A small contrastive audio-text model, trained from scratch: text encoder width 256.
Rows from block 4 of the text encoder of a small contrastive audio-text model, named by matrix and row number. Rows with one number belong to one neuron. Each number is 50 + 12 x the weight over its row's rms, rounded and kept within 0 to 99. All counts start at 0. After the name is the row's rms in percent of the matrix's.
After each neuron's rows are labels from the 100 texts, of 14848, where the neuron reaches its highest value: "fires on" is the input token at the peak. Only what is clearly more common there than usual is listed. The data: short read English sentences (LibriTTS-R).
# fc1: MLP up (text_encoder.blocks.4.mlp.fc1.weight, 768x256), inputs 0-255
# fc2: MLP down (text_encoder.blocks.4.mlp.fc2.weight, 256x768, transposed), outputs 0-255

fc1.139 055:44 31 57 48 59 62 63 47 55 66 57 49 73 50 43 61 44 51 44 61 63 49 49 62 54 55 52 59 43 59 36 42 54 22 53 45 39 55 52 39 48 46 52 56 66 57 40 34 37 59 51 72 37 78 50 38 47 51 56 39 33 64 53 60 59 67 32 39 40 65 26 45 31 69 57 57 52 42 57 67 51 42 68 50 32 63 61 69 34 52 66 66 53 39 64 57 45 65 59 43 33 61 55 43 37 22 64 53 56 58 43 49 56 67 31 64 23 32 53 29 51 66 49 53 52 77 27 50 56 62 80 43 23 49 62 44 55 38 55 37 45 55 56 61 45 29 33 55 54 70 49 47 19 40 46 54 51 48 85 47 32 51 52 60 51 64 40 56 45 47 43 58 50 37 56 42 67 45 36 33 57 30 44 52 58 55 34 69 54 64 58 57 61 45 55 49 40 53 55 46 42 36 49 55 46 51 47 60 35 28 52 43 58 50 70 65 43 40 42 41 54 62 50 68 43 64 59 31 48 40 30 48 44 44 27 28 51 46 32 22 58 41 50 49 36 63 66 77 64 63 56 51 45 40 56 45
fc2.139 056:64 41 39 45 37 60 51 47 59 64 45 44 34 70 33 62 46 57 54 35 49 28 47 52 76 40 34 42 44 41 53 57 34 52 56 54 43 60 37 37 75 36 61 35 28 62 50 43 43 48 65 39 53 43 24 59 66 48 58 47 43 40 63 57 57 56 49 49 45 46 63 50 52 40 55 49 40 53 71 44 29 49 46 27 76 43 64 57 54 23 27 57 76 35 36 51 63 45 58 61 42 56 47 51 70 43 61 68 67 45 61 72 42 46 51 62 48 34 54 40 60 39 52 39 68 69 61 48 64 41 24 41 62 57 57 24 49 52 56 48 36 44 70 63 48 63 40 63 40 55 52 39 35 38 54 58 40 42 65 52 27 58 14 57 39 56 45 44 46 46 31 50 29 55 56 41 68 40 53 60 53 80 63 52 42 58 76 41 44 35 53 30 61 55 50 55 54 58 47 54 47 64 52 62 43 38 73 60 28 40 49 46 60 57 50 70 62 63 42 42 44 40 38 34 63 49 84 56 45 65 41 45 40 49 57 49 72 32 71 60 58 54 58 53 51 35 62 49 34 39 48 49 45 55 31 54
fires on: "<end>"; "'"

fc1.261 104:34 61 53 64 65 62 70 36 42 57 50 65 63 48 47 57 49 55 54 40 48 41 40 47 65 35 50 53 61 65 43 34 38 43 45 56 62 62 65 63 31 45 41 62 71 57 52 70 56 40 60 59 42 52 41 50 30 66 54 61 38 41 36 53 32 70 41 48 33 35 61 47 41 44 48 47 30 51 67 71 35 70 42 57 59 51 51 39 66 74 74 53 41 36 35 48 47 63 58 35 47 49 47 31 54 21 68 46 37 49 49 31 32 51 66 57 49 60 50 55 34 56 30 26 48 66 56 43 52 47 61 62 59 52 73 46 53 48 70 55 42 25 64 57 63 64 77 54 57 62 48 41 65 58 78 47 46 19 40 64 78 65 50 59 50 54 32 41 67 52 56 53 59 61 53 61 52 59 38 47 48 49 46 61 50 56 35 49 67 41 53 50 68 39 28 49 31 45 25 67 71 64 64 59 40 40 60 42 40 54 49 40 28 50 48 48 39 56 33 43 39 36 32 46 65 52 55 26 51 63 53 48 36 51 45 39 58 36 62 47 47 54 43 42 42 38 52 54 44 35 59 16 49 43 32 48
fc2.261 110:60 59 46 38 37 39 69 31 55 57 61 41 56 42 47 36 57 64 67 62 59 45 63 46 50 61 55 39 31 56 46 55 54 43 33 52 58 83 52 75 56 57 73 52 55 25 53 54 71 73 43 51 49 45 54 61 57 45 61 33 33 34 59 59 35 57 42 67 45 42 40 58 53 56 30 49 49 50 53 36 47 35 42 44 42 52 55 68 28 57 22 49 43 54 63 58 44 41 48 50 50 69 43 53 29 42 50 19 37 50 54 38 56 30 57 50 62 60 61 43 55 52 52 74 53 69 40 76 56 51 50 42 47 40 67 33 25 57 52 51 42 47 46 69 51 24 47 36 47 64 59 44 55 26 44 33 39 57 42 32 48 50 42 57 57 69 53 51 46 54 68 63 38 38 52 31 39 30 65 54 47 59 52 49 89 26 46 41 53 49 58 47 50 38 54 58 41 54 57 43 60 34 46 44 41 57 79 50 58 37 43 55 35 43 50 29 21 55 55 52 69 68 57 49 55 47 39 56 42 47 54 69 62 38 62 47 52 56 50 60 63 62 54 46 54 59 68 52 52 80 24 55 33 36 26 57
fires on: "see"; "seen"; "still"; "so"

fc1.18 057:43 09 71 43 47 59 45 34 53 56 43 64 68 42 48 63 51 50 42 47 56 45 34 44 49 64 55 55 61 44 43 48 76 35 62 50 26 45 58 47 67 39 59 47 50 54 33 36 60 47 62 58 48 58 29 62 45 58 60 49 49 58 56 44 53 47 36 47 50 26 25 45 53 31 46 58 62 65 41 51 31 41 28 41 55 67 43 39 49 49 42 40 55 54 41 44 59 37 52 55 24 55 21 55 51 45 57 25 48 53 62 39 57 60 37 63 62 37 49 53 76 52 39 56 62 55 52 71 54 53 73 36 34 61 52 61 51 54 56 36 47 42 41 54 54 33 26 89 57 70 50 50 46 35 38 43 59 64 71 34 36 73 46 68 67 45 50 50 53 56 40 51 47 60 54 58 49 40 47 34 31 44 25 42 44 63 71 74 34 50 30 60 41 65 62 66 58 37 44 40 48 47 48 62 58 56 69 71 38 67 43 38 41 51 82 49 53 52 55 39 52 20 39 49 57 58 46 49 45 59 39 42 43 64 57 44 45 48 69 49 73 51 46 29 37 55 56 58 63 48 61 61 54 59 57 51
fc2.18 057:44 53 57 47 54 49 59 53 53 51 49 44 46 55 45 58 50 50 56 59 58 37 66 42 61 54 42 45 65 31 52 71 55 56 61 69 51 71 44 40 35 57 24 25 36 55 53 45 53 59 45 61 44 55 21 58 54 64 45 47 50 34 51 53 43 56 63 28 65 18 43 47 57 73 59 59 30 33 55 64 46 43 43 48 60 57 42 57 45 24 63 67 68 57 40 42 53 48 36 62 61 61 62 37 45 41 42 54 55 35 69 63 59 30 27 59 51 66 60 44 58 78 53 40 43 62 53 55 61 53 47 28 37 48 47 58 43 39 52 47 45 42 43 59 34 43 39 69 42 57 64 35 61 48 35 55 38 54 46 75 42 88 29 53 60 49 52 51 57 44 33 46 46 37 33 21 54 36 49 75 55 58 78 48 50 65 63 32 46 42 54 48 43 29 60 66 47 56 60 45 59 66 37 57 47 38 73 31 32 53 34 43 63 42 50 54 65 42 61 57 36 52 53 47 49 38 55 32 43 51 22 49 25 35 65 46 64 56 67 43 75 66 44 44 37 45 46 49 40 43 42 53 59 65 47 72
fires on: "<end>"

fc1.612 074:52 46 58 26 41 72 64 57 52 52 37 54 39 78 58 53 35 32 47 68 50 24 36 53 46 59 39 55 53 50 56 56 67 64 70 70 47 51 44 51 54 63 66 35 51 72 53 63 46 71 28 47 50 41 68 54 51 59 51 36 38 30 57 45 43 81 43 55 45 54 43 72 22 67 48 44 74 37 72 32 53 44 51 45 42 36 50 64 55 43 70 49 45 50 65 55 64 40 49 66 50 35 45 52 51 40 64 40 42 56 35 43 42 54 49 53 20 49 49 38 37 74 68 37 50 51 54 43 62 39 47 68 50 36 60 44 34 42 53 55 60 36 75 43 49 47 53 61 50 44 41 41 41 46 60 62 58 36 53 51 76 42 66 60 53 47 35 52 61 53 55 49 45 29 48 71 38 49 46 46 64 72 73 45 45 58 22 43 51 49 33 50 31 68 55 65 41 58 43 49 58 58 52 26 33 57 30 58 58 51 41 58 60 46 36 27 42 30 57 46 45 42 72 58 19 46 32 36 67 45 75 48 38 42 35 60 53 48 49 51 48 56 41 60 53 41 60 58 36 75 44 38 47 54 36 46
fc2.612 076:55 73 64 51 52 39 41 44 45 44 68 71 47 53 49 78 46 40 56 44 31 34 43 75 65 20 74 49 15 63 48 41 41 34 48 58 49 45 63 63 43 45 57 54 62 57 60 32 53 47 46 62 50 64 54 38 44 45 41 59 37 52 31 51 65 36 51 56 26 56 46 53 53 48 54 70 40 38 82 88 39 51 43 53 32 43 67 39 53 65 28 58 25 69 35 54 56 72 44 43 46 45 60 68 60 53 30 43 49 54 50 57 37 41 43 32 58 53 24 45 62 51 49 47 45 43 56 60 49 64 47 51 45 53 39 56 52 38 37 40 42 48 49 65 37 55 67 41 36 64 58 49 54 62 45 68 67 48 49 56 40 41 67 42 31 39 53 43 43 22 35 80 58 58 42 43 60 55 46 37 48 46 53 58 38 39 48 70 48 79 75 73 44 39 43 42 54 61 58 74 49 36 44 49 58 39 42 39 63 55 59 50 37 49 63 68 66 40 56 50 42 50 43 40 49 37 67 62 57 57 37 43 55 58 48 55 65 38 56 52 25 43 37 57 37 62 29 58 52 31 56 52 55 46 50 48
fires on: "for"

fc1.395 118:54 59 76 39 51 53 54 51 32 50 46 53 71 45 39 25 65 63 36 63 36 55 37 49 46 54 58 59 35 62 56 36 42 65 64 45 54 42 37 46 62 51 38 48 43 73 43 28 27 54 64 49 49 49 38 55 74 49 60 51 48 45 52 47 59 55 29 50 45 39 47 55 40 48 48 53 44 71 44 49 36 60 46 69 78 73 35 40 30 70 51 51 55 50 28 56 35 55 55 51 37 30 27 61 71 56 51 44 55 51 59 37 74 56 78 39 56 68 69 42 10 62 53 56 41 38 29 33 54 34 64 30 47 55 50 45 47 21 40 36 74 56 47 45 56 64 39 49 69 35 62 42 63 50 77 50 62 57 58 49 56 41 42 55 36 21 51 31 47 48 47 47 32 39 57 71 59 54 51 69 61 69 57 51 53 42 31 60 51 39 41 61 58 56 67 45 47 62 49 41 64 53 53 55 57 60 48 42 41 27 63 54 48 54 52 49 65 30 45 48 34 45 60 35 63 54 59 48 40 41 61 60 37 43 56 33 42 51 68 56 47 53 49 71 49 57 46 65 23 50 57 51 34 48 46 64
fc2.395 126:42 43 37 66 49 44 60 47 43 73 47 50 38 60 58 45 24 42 67 59 45 65 53 39 15 47 31 51 53 35 54 55 50 27 60 57 45 47 68 28 52 57 37 31 53 34 47 39 36 59 69 37 55 39 32 59 69 46 42 48 51 43 54 78 62 45 53 51 55 71 56 41 49 52 56 45 64 56 78 45 52 27 44 47 48 59 50 59 55 50 83 45 43 62 61 54 52 56 47 54 47 55 54 78 47 43 36 55 35 68 51 64 39 56 32 38 45 44 25 41 75 28 33 38 60 39 71 49 42 43 43 48 34 55 37 55 60 60 43 50 34 45 54 43 46 48 55 46 39 52 45 52 30 56 60 52 30 55 41 54 71 50 55 55 26 49 33 51 65 44 48 55 49 57 51 60 48 30 48 56 36 63 54 63 59 46 61 63 33 41 41 36 62 73 33 55 49 30 42 48 57 63 49 49 64 44 33 34 45 65 37 76 75 51 60 55 52 43 42 74 24 53 62 53 68 56 64 49 46 56 49 47 55 71 56 61 33 71 78 59 57 41 36 62 70 45 39 38 30 59 48 37 41 54 55 61
fires on: "see"; "just"

fc1.396 058:61 43 44 17 55 40 53 54 60 47 57 53 53 54 42 61 49 52 62 51 45 75 52 45 55 45 46 45 59 32 48 45 37 49 51 74 50 36 51 34 49 36 35 54 55 57 53 29 24 42 61 56 52 57 70 80 25 53 59 47 66 51 52 60 44 68 40 81 45 53 45 54 47 46 56 78 36 63 57 60 42 31 65 52 48 47 63 55 39 38 43 47 48 76 35 37 49 52 66 52 42 48 45 63 50 48 54 38 51 50 49 32 64 54 63 68 34 31 42 47 37 52 50 19 56 70 41 46 50 70 58 48 42 38 48 39 51 55 42 45 45 55 65 53 56 48 15 65 28 45 52 50 40 52 50 48 39 71 58 70 46 68 60 55 63 41 29 54 28 53 44 46 65 53 57 48 52 38 39 48 47 41 55 43 56 61 54 60 50 44 54 09 56 39 65 60 46 41 54 47 47 28 54 58 66 46 62 54 30 51 72 59 56 55 52 39 55 62 43 56 46 58 22 39 66 68 44 25 54 49 48 38 39 46 69 44 71 45 39 49 59 47 43 29 58 53 50 45 70 92 63 43 48 42 34 64
fc2.396 062:32 33 58 32 43 64 43 60 52 51 44 48 39 62 43 61 40 39 50 55 60 47 66 50 50 62 52 34 39 42 49 42 67 52 47 35 61 71 40 48 59 52 46 69 52 49 55 62 23 49 55 62 45 57 38 62 61 45 43 27 46 57 28 40 21 49 35 32 49 53 43 39 46 66 38 42 71 47 40 69 28 53 53 46 52 53 36 62 55 44 27 75 43 34 59 58 63 54 64 36 62 54 58 68 53 64 77 54 43 41 51 34 57 55 36 38 56 65 48 44 61 49 54 48 57 55 52 50 76 74 40 67 51 38 78 43 59 48 44 39 33 39 53 52 54 57 46 49 67 62 52 49 42 41 55 49 46 35 37 44 59 37 47 31 77 61 46 33 50 55 61 59 58 51 69 18 78 42 29 66 62 38 52 43 56 39 49 58 46 35 45 56 62 60 42 69 45 55 47 73 33 34 65 64 36 47 56 40 46 47 42 42 46 44 51 35 65 50 43 46 59 65 65 55 49 53 54 64 66 39 28 31 41 44 53 65 52 55 70 60 28 28 46 45 51 66 36 56 39 43 58 80 29 68 40 61
fires on: "<end>"

fc1.485 135:33 37 36 46 38 51 60 70 19 62 48 25 38 36 46 50 61 39 38 40 48 56 43 46 55 81 60 56 46 43 58 75 63 43 57 43 67 28 30 54 59 66 63 47 61 53 56 57 54 40 37 59 54 47 31 32 38 48 73 43 57 29 42 43 55 46 36 49 43 32 54 66 53 69 35 62 50 56 67 50 57 71 51 47 32 48 43 23 47 56 54 45 60 36 66 31 48 43 42 46 50 44 44 62 47 45 48 45 54 27 46 49 47 49 45 56 43 60 48 51 52 53 51 52 66 41 35 57 49 47 43 36 48 25 75 64 59 60 33 33 72 67 48 34 57 41 53 82 71 44 49 64 50 50 51 54 43 47 69 66 46 35 52 28 41 50 36 46 67 52 73 29 41 47 51 53 57 61 33 70 30 43 36 63 60 67 35 41 49 49 55 56 56 36 66 48 63 77 71 45 52 48 70 53 50 42 42 52 64 50 60 45 62 55 59 48 74 48 35 49 44 61 60 51 19 61 48 38 46 45 57 38 51 70 45 63 55 44 26 46 36 49 42 48 61 73 22 51 56 52 36 63 51 47 64 64
fc2.485 132:34 43 44 44 62 62 58 60 43 65 56 53 48 35 60 69 33 45 33 45 65 49 32 55 48 52 56 59 54 67 46 59 49 59 46 38 49 60 54 51 47 70 70 51 62 63 65 46 47 42 44 43 53 30 59 24 47 50 42 57 38 53 48 64 63 38 72 55 48 65 52 42 71 70 42 59 41 68 59 22 52 32 41 47 38 44 42 27 65 61 59 51 43 95 36 53 59 38 50 38 46 49 50 48 53 57 41 50 58 33 55 58 52 57 44 49 56 77 59 45 68 64 36 56 30 35 50 44 59 33 32 54 30 43 50 41 39 46 39 57 60 53 71 59 32 41 74 72 27 52 44 50 51 41 53 59 34 57 49 49 53 38 61 34 45 41 50 58 39 56 66 45 48 22 58 47 54 57 29 51 35 38 52 57 35 52 32 43 67 59 47 58 49 57 42 49 46 45 59 61 50 40 52 49 78 70 61 29 34 69 62 39 48 34 47 28 63 50 65 28 38 54 51 46 31 47 73 29 57 66 38 49 60 67 63 55 54 51 54 56 41 27 39 55 77 61 61 38 30 34 37 38 60 54 52 68
fires on: "for"; "before"; "full"

fc1.729 123:25 29 45 60 45 58 39 61 58 60 46 32 52 59 48 63 60 44 62 46 49 57 47 34 38 65 62 60 51 66 45 59 48 68 44 42 45 77 59 45 62 62 57 53 52 49 44 35 38 57 54 61 60 43 47 49 64 61 58 62 58 63 55 57 76 47 49 36 38 53 42 53 62 46 57 68 32 62 59 44 33 56 66 45 31 63 25 50 58 24 38 48 59 43 54 34 52 55 65 45 52 43 60 28 46 52 68 44 37 51 38 54 47 45 32 67 74 52 76 66 60 57 29 60 53 45 47 40 60 47 53 48 49 32 62 56 58 52 45 54 51 50 48 49 74 23 53 59 77 61 47 62 27 55 41 43 40 37 39 27 36 62 64 17 48 41 28 56 68 41 53 29 54 30 37 45 59 47 38 48 45 37 39 73 72 53 56 49 60 50 63 77 46 41 41 35 48 45 59 51 53 54 59 50 44 47 30 51 67 48 46 56 44 55 48 58 77 64 41 51 43 47 42 51 23 75 67 47 44 39 61 56 32 38 46 47 54 54 26 48 59 23 49 35 66 61 51 68 49 35 49 45 46 35 53 22
fc2.729 117:51 71 51 51 48 52 35 68 60 45 40 45 71 59 47 47 48 57 31 62 39 43 49 72 49 49 49 44 41 41 77 60 63 41 61 41 50 56 57 58 80 58 59 40 34 57 49 67 40 48 53 51 57 36 59 43 27 27 35 63 38 47 46 60 60 44 74 49 36 30 37 56 55 32 46 44 54 43 47 37 28 40 38 53 52 43 57 40 50 56 81 26 59 63 45 53 50 57 45 58 36 49 51 42 25 48 75 63 43 17 45 57 64 53 53 56 30 59 41 59 42 44 64 56 55 42 48 40 36 29 39 80 40 51 62 55 38 54 27 52 61 41 47 39 63 50 46 64 30 57 36 53 61 38 50 60 57 32 27 35 59 49 60 35 50 50 51 42 61 58 66 44 63 41 48 83 54 60 53 55 48 51 57 54 65 67 61 46 64 33 74 46 52 44 25 41 45 50 71 34 56 49 41 41 67 63 43 52 39 42 54 43 60 69 41 39 53 67 71 65 44 38 45 55 16 55 55 59 43 56 49 43 72 56 51 59 49 46 31 61 56 40 37 57 64 62 33 56 53 52 61 34 59 26 42 59
fires on: "for"; "before"; "very"; "far"

fc1.327 097:39 61 52 43 61 35 40 54 30 56 49 52 62 55 53 44 56 40 55 39 26 49 49 57 57 58 40 52 39 61 58 50 64 54 51 62 48 56 55 44 44 59 60 65 59 40 65 43 62 37 41 48 48 58 51 78 60 53 67 34 59 46 45 58 33 77 42 56 46 60 24 54 68 51 53 46 39 55 71 69 35 69 47 63 65 53 41 46 49 30 60 48 35 61 38 30 48 28 46 51 58 31 53 48 58 26 37 48 51 30 36 42 61 53 64 49 41 63 37 56 54 64 42 20 52 74 48 41 65 26 52 62 58 40 42 52 29 52 33 61 37 51 33 34 53 49 80 51 56 64 27 62 48 50 43 12 32 62 52 43 34 63 62 37 60 48 41 38 69 45 57 34 35 53 26 64 47 60 62 57 41 56 49 40 51 47 30 45 58 57 52 56 72 57 45 61 61 59 33 41 50 64 49 60 73 42 45 39 48 58 57 46 57 49 28 51 83 63 68 48 53 48 35 49 54 60 60 42 34 31 35 65 51 45 41 55 81 68 62 46 39 37 55 39 50 42 43 42 41 51 76 61 65 38 50 48
fc2.327 095:79 45 40 49 18 80 42 53 48 24 46 51 44 24 60 48 61 56 35 69 30 44 46 40 51 48 75 33 42 50 33 43 47 49 60 61 62 73 30 41 37 63 45 42 42 54 65 49 44 54 42 47 51 44 70 48 37 57 23 51 58 62 30 52 33 59 65 40 60 37 46 44 67 48 48 26 53 56 38 39 56 42 49 43 40 36 43 42 63 64 46 36 57 52 46 50 64 36 51 52 46 54 59 67 35 38 57 54 66 25 70 55 68 40 67 61 53 62 59 49 80 40 60 68 65 51 46 50 40 35 38 58 56 60 58 33 40 56 40 56 50 52 38 62 60 59 57 55 65 50 39 48 67 68 51 47 55 52 57 54 50 54 63 53 40 55 35 23 53 73 66 42 32 43 53 41 42 60 41 33 41 66 42 51 58 36 43 52 69 48 58 39 57 62 58 44 53 49 58 66 31 36 48 58 49 55 49 64 63 41 48 36 67 54 39 33 37 41 49 48 38 49 70 46 62 49 54 38 58 67 74 45 68 39 73 51 36 15 42 65 46 61 51 49 47 30 28 64 68 56 50 46 44 51 30 56
fires on: "for"; "from"

fc1.594 111:59 37 36 60 41 43 44 68 49 49 62 63 31 44 49 46 34 52 60 34 54 52 48 55 51 69 66 82 44 71 46 57 61 49 47 64 53 56 52 50 41 41 47 52 49 33 62 35 55 50 38 61 34 43 42 38 66 17 51 40 41 47 56 54 54 75 30 49 41 54 36 72 49 56 48 46 38 64 53 52 39 55 74 74 38 40 52 46 70 50 50 59 40 47 54 40 57 51 53 51 52 47 48 35 52 38 43 37 49 40 58 51 41 59 58 28 49 33 45 61 43 61 37 52 69 45 29 30 56 17 32 40 39 55 46 30 12 58 41 32 56 66 50 26 63 41 66 51 57 58 36 42 60 48 59 46 40 59 38 34 61 61 47 49 44 58 56 33 46 45 55 51 30 50 60 58 43 50 53 62 49 50 50 50 71 58 46 64 41 23 45 38 46 47 37 53 66 39 32 90 43 52 77 47 54 60 59 58 62 50 40 57 76 37 52 49 65 46 53 67 40 51 41 50 54 57 66 32 51 54 65 48 60 26 48 35 86 57 48 55 34 48 41 67 70 63 46 52 62 52 74 64 59 51 40 63
fc2.594 108:59 37 56 41 55 41 31 44 51 55 65 31 35 45 35 51 60 35 44 51 35 36 56 71 52 49 51 62 37 45 70 63 32 50 54 41 61 25 62 35 39 64 31 27 56 45 71 48 57 50 46 49 42 40 70 46 44 57 66 51 56 48 60 55 50 31 69 36 40 29 46 47 66 51 54 41 59 65 65 61 46 63 48 39 51 50 68 67 55 66 58 39 45 34 56 54 55 35 40 52 44 62 56 55 33 35 59 45 66 55 51 48 40 60 58 40 67 68 52 69 67 43 44 56 36 36 37 48 32 39 42 50 71 43 58 58 42 52 26 33 51 40 57 47 36 39 46 60 69 51 48 60 58 81 29 50 44 55 57 72 40 49 49 49 50 58 25 48 62 48 52 48 35 59 26 48 60 46 62 38 56 45 42 56 44 32 48 55 68 61 57 54 65 81 36 54 70 55 74 59 32 53 42 40 35 67 48 79 46 40 50 44 48 31 46 47 63 58 52 14 36 52 55 49 83 29 62 53 40 62 60 56 59 63 64 70 50 31 56 51 47 60 44 56 59 32 35 45 62 53 31 48 60 42 31 49
fires on: "for"; "sir"; "so"

fc1.240 099:31 29 46 53 49 60 57 38 60 74 39 67 72 47 42 47 48 66 54 60 69 56 55 62 53 56 25 48 47 37 61 44 52 30 51 58 51 47 47 59 23 33 33 45 49 36 46 34 44 56 91 53 54 48 45 71 56 45 77 51 55 66 51 51 57 33 56 49 52 35 48 27 36 60 67 59 54 55 50 50 50 54 37 55 67 48 55 24 54 71 53 57 32 44 61 64 66 43 32 44 48 42 37 75 66 55 60 44 59 43 43 69 57 40 44 49 51 62 51 77 63 42 40 34 66 58 52 54 57 73 49 38 59 46 55 55 39 65 46 57 54 48 40 52 42 32 49 54 65 75 33 45 50 42 48 79 66 47 55 46 41 51 43 57 47 61 28 44 46 62 46 44 37 35 57 65 43 53 51 67 48 62 58 40 31 54 51 48 57 42 53 39 46 54 23 65 62 49 33 36 42 57 52 67 56 46 60 45 43 50 58 50 55 40 30 62 77 32 72 44 44 31 74 49 56 49 43 32 50 40 22 53 44 33 48 45 44 65 37 15 50 56 23 52 43 63 33 49 55 45 61 43 43 64 56 44
fc2.240 095:36 35 59 33 62 39 49 45 53 53 65 27 65 67 48 62 65 76 44 36 61 55 56 67 65 52 42 29 39 65 39 59 63 46 46 59 24 40 74 35 46 21 53 57 46 49 41 44 82 50 36 54 41 60 47 69 52 33 58 46 46 51 46 55 45 41 44 31 36 31 55 30 63 46 27 62 44 49 52 63 35 61 37 43 55 46 39 58 46 77 53 59 53 61 39 81 50 53 47 49 63 54 22 51 31 32 53 40 50 53 44 50 53 72 52 44 42 56 52 56 36 60 44 55 47 42 67 82 36 41 33 62 42 48 32 45 41 49 63 46 54 28 71 70 39 40 58 41 61 58 62 58 29 53 51 60 36 49 56 46 67 49 54 53 32 56 52 70 44 31 46 55 44 46 56 45 44 42 68 47 43 57 35 46 47 55 56 52 62 56 46 51 51 58 60 78 59 57 55 53 62 67 45 50 58 65 44 27 40 25 55 48 51 51 46 36 48 43 57 52 52 47 93 31 39 54 67 56 28 55 54 43 58 48 61 54 53 28 55 43 73 55 49 37 51 64 54 34 58 49 29 69 49 45 51 44
fires on: "<end>"

fc1.748 070:54 47 52 24 42 60 36 35 39 64 35 54 57 41 56 39 77 41 63 49 50 48 38 62 45 49 56 37 57 59 43 61 32 55 46 43 29 57 44 54 58 63 56 37 48 53 44 44 50 46 43 70 62 34 33 48 31 60 67 61 27 62 54 60 40 46 48 63 60 55 43 58 45 59 57 67 45 67 41 64 47 52 45 49 29 57 62 41 46 45 56 54 46 40 64 67 52 69 53 47 43 61 76 69 36 49 53 29 32 45 48 64 63 37 20 46 61 42 52 49 34 27 64 50 67 40 26 66 48 65 40 42 47 69 70 54 37 63 36 44 56 47 45 54 32 64 45 61 27 70 40 28 47 36 45 44 20 62 50 46 46 39 61 49 63 50 34 57 39 27 60 58 32 45 38 41 66 40 49 64 53 51 63 56 49 82 57 71 52 56 47 38 58 47 42 67 40 49 52 52 57 63 62 63 58 52 46 47 45 53 45 47 69 61 36 73 52 54 58 33 43 62 55 45 61 36 50 62 47 28 28 37 46 47 45 30 46 45 64 35 71 59 34 48 14 47 52 65 54 46 57 67 56 73 69 63
fc2.748 068:37 32 51 58 45 75 62 39 47 65 58 30 38 55 57 56 48 72 37 47 66 67 60 56 47 57 24 36 52 47 42 71 49 65 35 62 38 55 38 32 58 34 47 65 45 52 64 49 50 75 42 35 48 74 56 65 54 40 47 43 58 44 58 39 32 44 38 24 43 51 43 43 69 49 61 46 42 55 46 69 55 44 52 37 68 40 46 48 57 30 52 57 66 65 40 50 39 31 37 41 44 76 47 45 41 32 48 44 58 36 59 41 45 43 51 55 39 32 59 56 58 52 52 48 75 51 67 57 57 37 68 43 39 43 56 38 44 65 39 49 29 34 68 58 22 26 28 63 54 55 48 59 32 57 53 41 67 48 59 36 55 67 57 40 64 50 56 53 48 48 64 62 59 66 61 46 57 64 42 51 62 48 49 53 25 61 60 37 56 35 49 34 75 50 53 75 56 58 35 51 50 46 65 52 44 64 76 42 40 40 53 70 55 42 64 52 47 36 45 45 47 47 45 43 57 43 46 47 50 86 51 45 15 55 59 47 52 46 69 29 61 35 76 44 53 38 46 50 66 67 56 52 41 30 41 52
fires on: "<end>"

fc1.472 081:54 60 45 66 31 43 50 58 50 38 28 42 63 49 48 16 60 50 52 31 48 42 36 67 54 69 45 31 52 37 48 65 75 52 42 44 38 45 66 72 65 79 47 43 60 63 62 72 44 39 43 56 46 37 46 64 36 45 44 55 48 41 48 42 69 77 44 59 53 50 54 52 62 28 46 64 35 49 46 40 61 69 42 38 54 36 50 42 61 57 50 50 48 31 44 51 64 43 63 78 49 61 61 63 40 45 69 54 50 59 52 44 80 48 61 66 52 49 73 52 47 58 77 66 51 68 45 33 43 10 64 58 51 45 36 52 56 44 45 49 42 36 61 47 39 60 53 42 33 43 44 46 47 53 33 44 54 52 29 49 58 60 35 72 41 42 37 45 48 66 57 46 39 56 28 47 52 66 61 56 54 50 41 29 35 50 55 54 52 37 45 46 40 55 53 54 63 49 59 35 28 49 63 43 59 53 33 33 60 44 82 42 42 67 43 63 65 42 42 59 33 32 52 60 49 66 37 42 25 51 40 44 71 42 29 36 42 48 54 59 31 39 47 42 51 61 68 59 27 47 60 71 52 44 54 66
fc2.472 076:28 35 47 68 36 67 43 55 44 54 54 48 59 37 49 47 32 44 55 49 68 67 53 28 39 54 44 47 38 45 37 41 43 52 63 44 43 47 24 58 73 45 73 67 41 68 58 32 60 53 31 62 49 39 54 60 49 73 47 51 60 46 30 56 49 55 48 35 72 39 57 40 34 47 61 35 74 51 42 27 54 62 49 45 41 44 38 49 41 57 41 57 47 60 38 64 29 71 58 32 34 60 62 56 59 51 52 39 59 33 46 47 39 79 47 60 40 76 61 46 34 61 34 33 32 33 44 33 62 32 61 37 36 37 51 49 48 70 54 51 53 50 63 45 60 46 52 66 50 50 50 35 59 55 50 36 42 57 34 53 84 52 63 38 58 39 27 54 62 53 47 52 35 34 28 48 48 61 63 46 77 63 64 37 64 56 55 56 60 62 45 61 44 63 78 56 41 68 45 47 46 51 32 77 49 37 54 56 62 51 52 70 54 42 45 50 60 67 67 36 43 32 51 46 46 64 32 40 48 52 52 60 56 71 49 45 35 59 33 75 46 33 45 55 61 51 30 37 68 54 44 54 38 45 43 55
fires on: "for"; "time"; "turned"; "come"